A small multi-label image tagger, trained from scratch.
Model: 3.62M parameters, 40-pixel images, arch convnext, norm rmsnorm, activation geglu, patch size [2, 2], depths [4, 4, 4], widths [80, 160, 320].
Data: trained on telescope images of galaxies (Galaxy Zoo DECaLS), 82.9 epochs.
Rows from block 9 of a small multi-label image tagger, named by matrix and row number. Rows with one number belong to one neuron. Each number is 128 + 24 x the weight over its row's rms, rounded and kept within 0 to 255. All counts start at 0. Numbers have three digits each.
Before each neuron's rows are labels from the 100 images, of 14848, where the neuron reaches its largest size: "top examples" is what is common among them. Only what is clearly more common there than usual is listed. The data: telescope images of galaxies (Galaxy Zoo DECaLS). In brackets: how many of the 100.
# gate: MLP gate (model.blocks.9.mlp.gate.weight, 640x320), inputs 160-239
# fc1: MLP up (model.blocks.9.mlp.fc1.weight, 640x320), inputs 160-239
# fc2: MLP down (model.blocks.9.mlp.fc2.weight, 320x640, transposed), outputs 160-239

top examples: edge-on disk: no (64); shape: featured or disk (64); bar: no (36)
gate.203:117153135133130137116147125138109115127121172119188117127119124139109135107136114129143131194161122122145125118122122124121166088039129131130130129125133136144139122135128117160114091139130129122091116158150148112118118126150157214182121142
fc1.203:119116185142150138143139125130149142136085133145124130174139179137087122111135139140128089081134121122112112135127132141130109122134099150198117124095132109131113128058123116184114128123107118176209122122123106127127136105122102149157102084
fc2.203:117111126135128093116112140148126126170134132150125121111128128143129117123123118132144123141137101151114126091149129128078118158122083074188213111134152161149120142108191127082118129127125120144121135100146121127152129089161147132123119076

top examples: roundness: cigar-shaped (37)
gate.284:090124126128110147122145131128103128152130129129130121130129113134082128126133121164095117101127125060130115121132127109126125071128132110132117130061153118126141204130109132108140091141116127143000133093144129133152127140127146125163124127
fc1.284:129129120156125146137138121115124164131129131129175165127126065119128129137140147139129132129138097045118135136090126109134118111130126113097110110130114119076148137178134144123130129119133148118008129125141119116158133139143119115125122137
fc2.284:127129119128127103073130110074131128132123101128144119120134145111140126124138136134114126082127128123079088164113125122122135092160128135132145210130167153116118129114120146132118168158171179164137132115169067103156131129124129133134112141

top examples: bulge size: small (25)
gate.290:134127140110129130127124135126124132128132128129127129185130128127124112131158146130136129133126122097124141138128106150209094112123170128131137129140147158127134130114127115105125145147071127121114109094119123120125121117128107148141130151
fc1.290:131132127224134097138105115142248134128076138141124138112112125156116122118126108128125110139128135131133124127134101131124192118124122094100125125141098127113101132105122113149107129128141129135131115133115125131062127128118129128109148124
fc2.290:117152128071126137144134127219129126128149120127088124094110106134133171040143106130120137069184129127149139128158137129132131135126131124126139131121106126134128100143125123125127133117106127131118165081066131111110113118141105127130116143

top examples: edge-on disk: no (54); spiral arms: yes (39)
gate.184:107126137123105130146104128160131112130155137125140156182131175132138122168126125110114127137118121124132074104134123112125130132135133133071127115105127132129122102155110128127090136132132131138142078135094135128126145134131133111137130130
fc1.184:139122122148132123104129091079126141085066114121131107132116110129148128130153122127148103133127154100193109145118074121119102191120140123118141126131129128127139152086113139156127127113098099130145127108133160121089070113130104138109126113
fc2.184:118102135113127135126127130190120138156190106124123146108085123135147128144120119122099161130096118130130126149126135128115116138136127138107228140117106109130126136126143125131116153091119168111130121143137129132085133084094041166128119118

top examples: spiral arms: yes (41)
gate.97:115089132176151132127135132173156120128128117123135137131167066070137130130154170152135143131108089148150123123130128129126118127127134133101150124128154069174136126114130117113135147127154117165123109124129109128125142104128125130091121111
fc1.97:133185109129071114124136122131120126133148125142110202122127145105119129128100148133128127126103071133079124120112201130144128121103119158195127128120099116112126123129088136140119138127078130136119126113123137124133126113128093134127127129
fc2.97:151077119121139131160132127131122141127132121104119118057126132131142131136127130095137132095127127129108120130122127129139142118137132129119140131128108138133140068131128138163000095131090135139115129128090128125143117129059136125130141129

top examples: spiral arms: yes (42)
gate.286:103096128140128152106141119000128150127142068136116141142146124121122125122081094121125114086087135127127132087129146138136133121132117127120113112128123129129130137123144131121120134158073125122161132141101124118133105134131079177093133123
fc1.286:144132191152128126124140145135131152131113117110136133110137144145123115116127114127119128124124110134123101124148130096126116117135077140107136147125154116128101136180126134122130120123060138088144082123140139128144044115135124064127117120
fc2.286:112123022107135128142137190122133137145152125110112126218126088146131130136103123124127108126123144115134125133127110127131123133101128125098118141153126117119128080195127148119144116120129123132127143123164150125129132128146122095153128145

top examples: shape: featured or disk (64); edge-on disk: yes (37)
gate.216:162130124168130114098143134143106136124136135081077149188144122133129124133131122216098115082138124131112149125120118128159128142130141133132128128079121132003131112114123149151123120146160122086086167075135198120120130113155144121148104129
fc1.216:100131107121125128120130150099122133131134127159145155126128141143087132118137137081131146150124114172188111077128166120128112113138126123164119120125131133128136142145141124110130132074103119180098208144141127143127110151146114140125151136
fc2.216:113139098159137138146130126122129132177105140128118130070128186134115122158133126131137136137108114100101081126154130124130146181106128133120118130133140124146122122041123130161157137127083222126176119122122163127134124106160182118127128123

top examples: shape: star or artifact (46); edge-on disk: yes (26)
gate.110:149124106130128130142126113137121129062125155126136124124000128129092124128144134093123131125152128126133131123122128131126088133207113129096114128145147128127103117125119123109138131105128137132125134148142134100128084086152136128125144191
fc1.110:068116147161156152124131132119136131188127117161126173098156129127172124126113132131121127192122098151186127125132128126138155153128145126173133160128130123129160150135130122133130129130121144184117127128126129132139134131107121160174121075
fc2.110:127133133131136119113071113132157132138133126129144116131114123109008080126127129125121104128128129125130114141124131131138171123161135144098115128125134126067129129094128135131144113120128119133179126140122120175128113157142140120128127129

top examples: roundness: round (47)
gate.418:126131128126180133124099118129122121124107146111129132125106128143101111143139148124130126134096095131143112142104125145124133074117146183146103128126180128139135125108152117107132124126128188133053129122130109097129130146072149101124129132
fc1.418:133128105125098102137131136122141114148137127131126168133159120107136144000130125187127133112124139055170164159134133093130126144137112123117117129136151132038138138164127012133134124127142114134130136096151108127121127116131131132111084103
fc2.418:122115134115130123138116215122103161130122131123127156207106134128132137201120104122139129103114130125123132123138132130159121069124122120129120141111118106124108131105126133130133112125132136129123149106130172114127125124164118128117119151

top examples: roundness: in between (65)
gate.291:108123132131135133110131128090107130104128121114133135122129121125103156084140123128124141124129090128137085132151124185121115160128135120122162122136127162163127128135140125144126157127094149128117060144154128128113122114131128131114126110
fc1.291:119137127131135130180133106131090111131108128137122127131113128136128163115177101133127122129135130164096131123161121109118111156084134140127103119023097126133114140123130137139245142119142120126130119104136131127146137110134129100127075100
fc2.291:134161117125127152118178181121119131144157136098097126140082121124216122115156151142153126109127123139127128124126136130129114180095047124137168132128126052118127130137115125103144129124119147119114130147125113067129125164125124113144130153

top examples: shape: featured or disk (91); edge-on disk: no (88); spiral arms: yes (74)
gate.114:127180131143143130132120117134145117129168124130123087125112124125158058131129126134144120196161122128131166125101150128174128129101128155052120136085147152104128132059103112064145127138175176130143112137106126120129141078124136127169122163
fc1.114:130075172146105127126143126130145121112116132151129152110161142123129188144064132130127143131137131173129107135129186131136137130125118130125160098130177126128116104066131127128123141111128135129129133128120125136123163093080128096109139130
fc2.114:130131125177129134126166118168134124112129129131128136155123126115224113132129156129117129151128115127154128132129130127128159078154102149111150094127123127194131131125129125127162105125104131164126116070111142137069106099137096133127122130

top examples: roundness: round (46)
gate.259:134128120145129126112143124136119131136131141122124185162121136168069121168125196132133162158112133041125131128141145121128156131141131127115129115121067153172105144116120128162126157125125119129124096097125117128161138135141127164129112077
fc1.259:137118127117108119122163131108088118138137122097128144061148129123129121104079127124138128121142158144123110086161120130122119115122122089151121124111130128109150126133130126117137128134117131129164121126130128133083126123128132134133135126
fc2.259:114129125131141126146132118105129147110099182130058121176140155133100138105132127123131127120139132129139135094116125112138125139141113131128109155135131122128117136148132129131130073124128130023137148136110125119128133190135135136133135127

top examples: roundness: cigar-shaped (28)
gate.93:088105125129137129088106080108113108125134129139152122145137170140098148119088117132126136065090126130111122105131122096131134179118098120129118119167138123144152125134123121172103124116093158102195119132128161126122136126135172145145133134
fc1.93:099162212132116120124142139130143143128136088135129133167129174133154129118125129131169131134210134131113121116115132123139102177120113123146164127168138142110140182138138134123094129130119134170132114247126111125093148126125129131125133121
fc2.93:117087127120125122122129114255136116131128168128127122121126138123128103107110161132108200131135143125141145127132129131131115206087113124128142134116129122153131147080129116127102128128121133126132121125131127105135119118110129110136104144

top examples: roundness: cigar-shaped (25)
gate.226:102163117105176150125082116093132106099129132110132154135193130220117122105079091129118128165129129128141131127146147131134124127113153184120135149128132120100131121128106169125119130126092123114170062091133148103116130157130133131129126142
fc1.226:131117136130139135135133137112127086143142133128139123127131114131140123111091125093116138060127131140140186108062121074138117129132115157130147104133108128129096127129109133143128139100135130109124071156157138123126131132085128107055169095
fc2.226:151128143132131124137131160122127093132118182114129109123125145126119128128048136129135113135138091145136125135142128134148129103056126112126130170134117123140126130116128119133096122131123134118115135128130111134091128139128132172126169147

top examples: roundness: cigar-shaped (39)
gate.193:131137109130129140145113122138122127131128133134098139138136121125105121102130149124125202128126127045153142093131157149136117130128120120129174121176145136130126101145102146125134128130099138160120127135104127135127034135138131130125117111
fc1.193:110105137135132123096127116136127132155100157131133181133129139132109128126151131126127202097172101112114129052122125149146126197162107131142108115124132123160186210120135130089116141125128112125131158124147145117118113132032080157130126148
fc2.193:078127106091130097125142054090136144116141098128106144132130129144128153130129129151120128129122143140168130115121089125130129111196095130128128115127060113156133163180123143118057128123119122082136138137140128122128136117094151129127131090

top examples: roundness: in between (80)
gate.618:133134123119135115135181143149127134148128130141126112136124052119088128114132127129125128116158126112126127099132134147129130168216150117173122118135127130127111138165138127124123128137123085127175144134139255111134128058149138128125101121
fc1.618:127145127129128122127126134128142170255093144086131128148135129113165129097094133130127097102098122122147118103137149206129123189206128166117124117169106114128132151113128126123141081122132115168123161120124142125179139119126162138139128081
fc2.618:115127131158127135124115108166120101133136120128119122128125105033102130126057119112122127117084116126169168156129130136141122097171119126119127162100095158105099136123125151125082154128128175106097111135118202118125127160133145115122137127

top examples: roundness: cigar-shaped (26)
gate.262:144129093130128077131109120113144125126104096133141135128118143126083149125137123136130166255126125153131109125126106146120151137134053111134135127187144103114124115137121142134114170114135075148115131065129132130138135099126135122117120152
fc1.262:122255107122143150128113124115130075195127107127134133091171144115118109125124123131085161102124121124149129137124117129153129151128111144120106129187113139130067102106136146064115234128133126128107133122116128122130158133127134163128119121
fc2.262:154113179151126115129129157127101122115172046104129181082133129130130128142147130124124122128137131122100087130145146145127126130140134128089184094106121112121134154163123097127158128168129135062097112168130121131116142129126124134134127113

top examples: bar: no (35)
gate.350:190125127128131127127123128145128121162145107127139111129127136128131132131090117134124146026128136143111146116162127114130118147065126130119122125128114144124131158131114144148143124132122126096180062083123074047128139131081156138127138123
fc1.350:128188042140115157128152124135096122136126116166127142131101122140151136124128126130146120069138124120126196151125100105124111130128168128082138130126131143174123147164105142106127139125087120106096166187124149124111119127134127129146131140
fc2.350:111119129152128132157057167075119153113125128039090127127115118123110133144137128060127129110126078101144143119141121129126125099123121135119126102102141145137148117132124122113128131119148072129163135186123135101130127125121092127129130133

top examples: edge-on disk: no (56); spiral arms: yes (49)
gate.348:130091061092105131149137151144146120157118143123136119071155164160137122105156111129123131140172109116150127120107123158126127128117104120151137141125055159132129152125144128161124133126135137134128131195099150103125105164140128123134117136
fc1.348:125127108115112125108217128128178125138101110095074129130127121120159112125085114124123132135129151136120126156104121115129099127137110098137069127141099135116128118137130153139141178133161114123113121139127133128140099125148192106150155130
fc2.348:129099122152121126131134109153127129228103113127087124078126126118119126130130112141131134123106144139145068119135112133189149127135151140131132124161117132136171125120126130125224131112126134226127123126119128127161107130145132138124128086

top examples: edge-on disk: no (93); shape: featured or disk (93); spiral arms: yes (87)
gate.314:140133130117137125122129131125162106134149146135130142125135141129111095148164123080129098129121125114132108136141130156129171142128111128155115130132136111129127082122128131132131120128129140148144121153143118137120123131132118128124130129
fc1.314:122141121076126140124127120112158120134137086133119150128106130133137127145086121122076112201121119189170113147103120108096149117155136119141111117101135130136123128126140190121153131121089130140135116145104118133118132124134131147143130142
fc2.314:084119192255129126133123173109127157087141132122122127142126150147140107143129137131133118151116131126128124139156129119111129122140147131137129132140172122075126142158128127149141120127118142169099114128139142115127130123121136149115120141

top examples: roundness: round (57)
gate.256:132142124110133116137143145141110119130203123078096123031118121033135132141213139148128127149118126078095127121125138105124130145116139126109118173156115166121134125122132120057171163115170123114132134107128127125132127145123130134129123104
fc1.256:110091080144107134124166104139129132128166112129096115144139121149121077112124153109130122112135115002127102114118126134195133138126125130127131128102185129126128155114161128129137107128127132110131132131116153127042073128126162125119149105
fc2.256:129130125126136124124069144145103201130164100128129134126131131116117123141112110128131137167132144135132143136181144127134128103123144120138151195143131185130056123120133124147202184124127189133118131127108153118132132129117142128125129123

top examples: roundness: round (49)
gate.370:227118122108128151128136138067120123119128126128135124085128143126075156125128100097131111122089129107089116130163126105109126131130145122131132130148129105128125140131135126135141124138113132100139143107065033128132124112128117131085093156
fc1.370:116128046142156123141128121125135143150129126115126097134110193092096126127071135137130120134095100130120122125072160127135126135070099137174171129134120035160119114135142148130116127123122086129192126166154144130127137108091148134133152107
fc2.370:152139113116123124127141120111128113127091123122097120135141128135134103127121124101127112111131114129140119092130122147140128121125142140131139162157137139152126110126141132122141101160135133143070132139121162133134125116084091124114130135

top examples: edge-on disk: no (72); spiral arms: yes (68); bar: no (59)
gate.464:133126156166120102164130155101128125114130132126131135160137128129110126129115135125135133111128131125128133103123159154128132168127148131123092102080124120130114129139136132127132149127097128129124136149109119128131135117121114119116118122
fc1.464:086125129110081133117133127120115129141147133145128129128132151126135098116113126118124102113140137154104124112138104085122127133117131107131130116147179133125152097133128093133147109163135130139137124134129140129094130136133138132135130129
fc2.464:121130126096129111124129131093129133040147152121139143125133090132124116156121115132127076110119126128095115133137060141116122129123121132126117143132110117109116158145127140126189127120132124123136075100144117133120128140125132136122124135

top examples: spiral arms: yes (39)
gate.321:207145128167126128137133181124122115176135123127116133117153133127115144165128111139117149120062122118142132105122103123105109143145023133094121119129153115122134134180130120140128141087120130136122138130131148138123129127159156177132120129
fc1.321:122127181248131126124172128134141105114146124137132095126111140130109135145134165140110126123123134149126128122120161110121137152129158133110132107118126129122122116127132113105130118120144119131138128147128145128131102128110179135115130128
fc2.321:165155128126126130128130142128128099135170125098123125115121131130142115130129123092209129129128125117129115140130126128151113169096152123123121127118134109096131135135118127121177122129140097159133141153141151112134127116133166123142165074

top examples: shape: featured or disk (77); edge-on disk: no (69); bar: no (46)
gate.402:112126147160129129126119136118130135114121085103124129223132139128124109128180113133150131122127153127071114160127127149124154099137107124132118122129159132132150128121130129131196127129172136124131124089098134074143125122124164116089145130
fc1.402:115126092136124100129193130124126117124125072130096184124124197124139121142133126130140127155119136126141120129094114119147154128137138141128170128126192129125136120141128109144152118147121123127038128109123087115145121131125129130116128125
fc2.402:131107120182119125131115125146127072139141131108136145139119133144136120128125125140132149129131167127158146127123145129111107114126119153133156131139122127144139125133127138129125124133127049126176123148128127159101110163118094137117118131

top examples: merging: merger (26)
gate.580:127138141146145142096164150128098116093139161169147128110129193128177141128128198123125129134130100094196114124129134112129149130139140101144073125112148114136126130067129122124131124090189130153138140119109166086114129127143146083126107120
fc1.580:095131114134147128132115132088077148132126124125079081132130123105128146127122127151119123135117055154169131130143103134119133128103182123183123128128126121133119055145126132106137110161128137137159112148140188134124139117072156086161159090
fc2.580:090072125082134132122147128140128129130171148129123147116125127175129063143148129163140137089129122120148154097132137140112122139122143144119114135130125161137130131097120119139062153127121120121102130134082148147162160080148122133145121127

top examples: roundness: cigar-shaped (27)
gate.267:071134126128129149134139129130115130118129104136129150129120124123127141175157093121127121128128149129109170112144127128140186024126150123127127128132094125119107111123140130075081140128108132139139109135111127129107124124134125196133169122
fc1.267:132131137113132123128095098134133130119132126122136171113136136109178130125101135127125142120070120130134127123146108158057131142134121099115093142106090123169131170130153139124131142208164141089123113149136097147128113131105130098132132125
fc2.267:158098147102113105127130116128096116112130107134123121089117153115109122107130064134143175117131119121123128125125149126128133131133147123128118176093144139061143116196123115116131117114125133095117166128118132117125171132131129143145135124

top examples: roundness: cigar-shaped (33); edge-on disk: yes (25)
gate.445:143071122110123118132152131105095132097133113137125088140043139130106118117132146128125113122117131117138130149135128148134150132133146104110128112135126109046114123109137145094135123102144131145165125166100135128210141165133137129157133128
fc1.445:123124113140070115149110128148104128123127131126135167183097111128119143127141138185133144117122130129129134130121118127154094126149120073114122141138121143133165114078151149185108131120133120133127131144142141133091138126125106129164125127
fc2.445:131120122151121232132118132155117143207126128133121124143137134128181115126156128125047123129162124123122159128127133093125135133177130102141139130137122163128120098130153128151133154116066096185113112127130138120100065176112127141132169123

top examples: merging: merger (46); roundness: round (43)
gate.250:100172128125149107136142128131136127145129137132173123112095156117129122136121131135131130119077135167127096146119129143129147145103135135143186095128150092136129130114156127123107033147157124157122126125159127128181147142127126124101126120
fc1.250:150133134209118129125128127125124134119140135123088128114139138133124115128100128125119127155187121130130087129118158127121075118135098145127142189104128196095098140134103125136146162132095152099156128132126136126128128130140130190175123107
fc2.250:128126129105117105130122060125128201141255128128140121164135131146175115128146134178135132115099142059129133117128134114118117121113127083124129128127128125106135128131127126130208187125135131112106129094133135124129101124128144131140111123

top examples: edge-on disk: no (53); spiral arms: yes (42)
gate.415:121127133142114125117123129128141111144134128126104201128150091126131129121126141135095127117152116097115129114140142100138118141132192134133138177146164134143135100138120132128185133134068132131138126126145119140089129136129138126139125069
fc1.415:134126148126130126097129192094166133134098113135121046129134130128112097128143120122098123106129153148143131138128130176108116093126131174109155135149113111189131128106113139134168096173153127146096129125113099122114105128118138109126132131
fc2.415:113109131129124140133123203132141155129135144146121176127133137130125149095128138134101059133130144138127126127121137136113093154110158125118127106091140121128127152142135133127102117135098128116152112106134137128161126127110123135128188090

top examples: merging: merger (28)
gate.164:115128132137216191129127114103128128128127126130128120142126122125127142124157144126122131116115178146159127118117136130119103115137132122128133106106126132137155137122175158125146113116174132157130151124124103129122114128110133131125134130
fc1.164:127135128131106140132136129122119135123131143127153132135122159127091119131112108137128136170148204126110126129133130128131116172128120122129128096137139080117116140134193129125109131128142130103123129120119128128125195128044162178139126107
fc2.164:125128122142129114128171136165112175123130108125117104123126121131140131132125127145189144089144128127127124131127115127120123149221096136129132133105135089138133138152127120128127186082101171115125129125136220124123124134148119108123143109

top examples: edge-on disk: yes (70); shape: featured or disk (70); roundness: cigar-shaped (30)
gate.591:104140125127130104146127145141114127149137111123130155161127086127214123150091114136164127177136137144085128127125127097136102159142130119129122129127150127122132129118133148177128130119136128148073142174110129129120124000128141118150123116
fc1.591:108121128121116247166104123209117166140137110121131142131087074128162115122084141103150119131110124111154137120110129133125109134132152122134117132135141126143131126122127138139048133142118104127232139112124136135130131117127128122131163129
fc2.591:123135133134128112115115137144127144157125119096069132126128129120131089138124128121128128133128128159127128128125113132119142137126130116131133053131129127129131107143124127121137123070131142125130126150128202116128134180129128124129182131

top examples: edge-on disk: yes (32)
gate.196:144119132091118122147150130159112122131129109182123116124111130129130128128168115126180125137122114155128137126075211159113132121168121037124164127132110114099125128075135122127129133135145128139194120118145163106130128151120093139128095112
fc1.196:131106136119108106124156149132137117117129135121115132090106125123136139130161127112126128135113126171128090138113214129125120108129123142124143127126112129100124116108145136114093144129153144125118131190150160119129115128123097144125027136
fc2.196:111131152096121108132113148125132140128164131117071151095094109128096078142129133127123123126126119142117173128151150130192167110130126123126120167145125126120144113124098134142101122119137118073096117162139127118132127079134160123127108120

top examples: spiral arms: yes (46); roundness: cigar-shaped (41)
gate.165:150144090109133131129128112128137123132154128116141138129126129000121129131127042132125146125197126105131094119125106138137130126127135110124113125134128140128127152156129137116129114136126135122127142170129129133132126118130142111128172121
fc1.165:121124120126113129161129077124129128149118117128130134108054123179136127121128146139129133125141127169116116137114136121115125127128121133145174127122129109129127118117115128120115126130141127121119124129127116128132133129127138163100071128
fc2.165:117125130129134125090135135119157123092106131124110131098123179130127129126141129140140123128125142089134127129122128139128133142128140000132049093126136149119128142135095126120170124129131128255129141129123126123137128084140120124109123128

top examples: bar: no (30)
gate.492:123122134142128116138134127131137128104128143114124137116146105128153137125140134112135130156129097129136133132128126111104143127103112119178128118126143128125217125128079128140197138128137126114138116127134125134103127136112143131058183127
fc1.492:147134140144138136125130091129124119130136124111168161073118152130087162107123159127129156122149131121133113021126158126125149134129130128133115133129104122136129131127122128143135110129125131128166183159135141128133123129130132125105188133
fc2.492:159125114130136140141138149130113216126126128108141120169128141139122130067120122219092123082133107189067124146128116143135143166122127117111108134129107167118130147080133117129117124118116113128135129126130130143075126185126148129106083120