Weights of a small multi-label image tagger.
Model: 3.62M parameters, arch convnext, widths [80, 160, 320].
Data: trained on telescope images of galaxies (Galaxy Zoo DECaLS), 82.9 epochs.
Rows from block 8 of a small multi-label image tagger, named by matrix and row number. Rows with one number belong to one neuron. Each number is 500 + 40 x the weight over its row's rms, rounded and kept within 0 to 999. All counts start at 0. Numbers have three digits each.
After each neuron's rows are labels from the 100 images, of 14848, where the neuron reaches its largest size: "strongest on" is what is common among them. Only what is clearly more common there than usual is listed. The data: telescope images of galaxies (Galaxy Zoo DECaLS). In brackets: how many of the 100.
# gate: MLP gate (model.blocks.8.mlp.gate.weight, 640x320), inputs 0-106
# fc1: MLP up (model.blocks.8.mlp.fc1.weight, 640x320), inputs 0-106
# fc2: MLP down (model.blocks.8.mlp.fc2.weight, 320x640, transposed), outputs 0-106

gate.48:485511534543502506498520501497387504479496519472530497546527475509473526491506516617508498554525502541503407501494426480494512464503462495526436420505501507547520651517555450499488474495493587512682501503542594455449480524521445504559500498510467472516485547501563512567523489487468466498505508513487524428401506433479513
fc1.48:521487521473502520489595503484497499510481509349503630520508529484458516525583500497528490501487499503506508532561500445499630480500509502659390458486495571513499497496403419493527428505506497502504436508498496482521474493518456540487501510546476502519508519498540494501502512564493503473500504518514474486493508513524407
fc2.48:470531506527515506397499498543500556427499460505487502519402498498499509524509482498534501545462478498567511441500489526471423510507516500585481475516474591499508500500500495593505526496502490557631501519463494534539536523494531495514509478492498499536507503570494505507505536498476507493539395535500425459566503519503510
strongest on: edge-on disk: no (51); bar: no (32)

gate.200:560498530531516495555437443458479523549492623482534527495494569519503499504520501485510439568486478523511504484515515483539531511501500455494435500519475500441482530527505422491577479588517496515492440513534507517524344482463499506492494568565491512515489473501460501486514517514575484471498518508440515430487494483494496
fc1.200:519505496475496534458510502489487529499569514411637469500498496513498499499487510474479496527523492503502447491539501470505408502381501488509570514484500510511532602449536509506496501493511497494502470519549497511546436505517376480532490489502501496551507524516448495517503519526425351512533509515438558506476517506488481
fc2.200:543475502501503506510474497510510410484500526501565522490482508526512483498565483519429517466505495507494524503453508498418507497495507429514487453498497500553466471505507450520489502523508501464554519508477503428503581488525457514518384485497665558506521487476519493500513500485511500500512498481506514564486500547485496
strongest on: spiral arms: yes (40)

gate.371:491489559592501535501491531271493494509385480498557471498495490535517490507495490458484600483486504521492491518509505516478454496493500500530520498502472500518710501494467487501499501508489501502501502496555536527509441502503498514507515617506500457484512502530500493503475458493522508509475511478502502492504492490487509
fc1.371:508480495514482529383494486501518502493450500504496509480466477542478510577451485500517512497583500486507497528526446542502546434512515441525457499498486467506493518486492499504496451516517514506517508471506455500432395496293479494504492735479457489505527505496495456506559570548493390349521451520476569551491482508529511
fc2.371:523478497510500565511497505497445452439502523494506493507504546533481497525522498481485498495499492524508504506498448460501536471525472462476526563515484470505439626511577486483500510512557507492500449489511507466500498504488510550523574517513502474516501514502499499503494500538497423502496456462472483523471510499502817
strongest on: spiral arms: yes (39)

gate.489:501508502510461491503492532485503512481417426474445512508609501523508499499569555506657507488491556542505483498398531437523502534477499479529515528492426500513509418553495398489508493490528489493532501501509480502493491507473498492499500471414505521516506495498495422500537484504474500439495455500484508533508484483524479
fc1.489:470496448502491478492487510464488488413499536477433497534434532532499504495534512466656494496491499526545528544276481616454490501398503495498477421537477487519500557498584460506495493493501511513501392504575530500514489500485528498500531588500498499497519534539533480500472516500470477499533495515519498563494397499505509
fc2.489:500604521534461475496498513501533508544571522503531497500488544497491501508505464502483519503518498497430387501475497378550495494462396495491528505501338411492505458551491499493528507556486497502548512501444519500488554502463486498506520495497501469486503622536473553468520497501553501509621504495497528509571496478484500
strongest on: spiral arms: yes (100); edge-on disk: no (100); spiral winding: tight (67)

gate.393:501475484496519573483496432575472498556371500498520482517494454499568478525499679534492497482503503509501485481526491500672642501504516503503527488504520462552514514486482507529513491499507547499504417499493427450569470511493468501502550480434435491513504499501538483440533499494531542528557500487474501492501504513488516
fc1.393:644483502502510512522480497494501492498515500464420505569371492323511499488449468492486492412525494502494503463468478499489509497411497533504511488492531455497498420499565506500501526489544499507489483472479519552596519502498494406419508465486498500474517425496508577396501511502504534496591501537513506520551396418482527
fc2.393:493500519509539519558518507504489470514449629499488503508538498507504491492561498480549501475483491480516558496503483530489537503384501503497465484477517533462488577470485513507480600483539492455501509484497510497493583495561512528471464508557507495495516554494525568400516504470482452490498489477500456467527491498486436
strongest on: spiral arms: yes (39)

gate.162:518487469422390507475658490542521496514501579464304497511519513470514481540499504503495491489489524503519494477447483526504544512464553504465521551501520530523587533683480498515498491507508502584492569493567512513487503501538495498497532502485512490518480519498503503499530496497517516498515491506583498504478497533436536
fc1.162:488485490493470509350501492546512641468504510507510488500450495497482554496497500516472626490573583517594488450516508518466500564475593519404473519497481493595499500505488500522484658502514520513493507510482515604539491495497548451547513518647444502488458502484488427501486436480492492500504434499521510498504498529499514
fc2.162:471483487499499442492511499533475501500444666517499521475507458507503500500431498503507503514511497485496500504499488560424530515479476504506502534503530504516498460483571549495510510429496499537430531510609503398493461472488473493493483497512498605549477527491481577492280504490501467505532490505504501496488517456502601
strongest on: spiral arms: yes (39); bar: no (32)

gate.585:482456503502606509488504500490502491503503519435494558492516516474493492502468525501552533497504500524497486592425484539671495487513501551521522507498498480549514509508498503514539493477470500505486520572614547521469503496515529515504480443501500506495498496507496545491395491499527469496502523519456499501491502499510533
fc1.585:498514508396499574502509497506524520538489504533517483518490503526536434546496494513441486511512444447502516492455491471403513501492501507494503501527510521412500508411633498474497486503536492507496418495511485511517488501498509497520519501510402499498483500487500511380483485536490500527567512494499505430531519505502491
fc2.585:504499505547517508524487494498522511508533455511454640492510497459497523560493515502485499392521502517499442513571498495502488525501471498502527508502501467496454483518491506507556498500471506544514506506453514502461409511459452501507503497479501415499361502579485502480486501517514487497487498500499584512540490493499423
strongest on: spiral arms: yes (100); edge-on disk: no (100); spiral winding: tight (63)

gate.88:499512500503473462508530503477495258537498506533496443467423497529464499498498514505466526511510532535485515517497480508595496436498507390556508494526517489460488511499496539507461530534563498504509498444490522503442513479409498515500503361499501500498495487501475489521327496500439528495493510495408496494501491495487499
fc1.88:477497471465494488512519471501500518409497555491467497479550509510501537496502499486582511516494520510531508511514507534506535506609487495488497515448491487521496511525514508288444507461493504510497476468500527487495521505510470463476501539591488502478513488540513508497506536478471513485497510511443445491494564479505501
fc2.88:492498532451460521548440495472483501504498516479532506500466528497396512527503508470476469536584566495482469535490500489442517593511558605504487498538487485476489643496491502479515435505533485518531403520526501465487556495499496493545427460450466546492505507527518509489491501515500425568508497394503466495377506476503504
strongest on: edge-on disk: no (51); spiral arms: yes (40)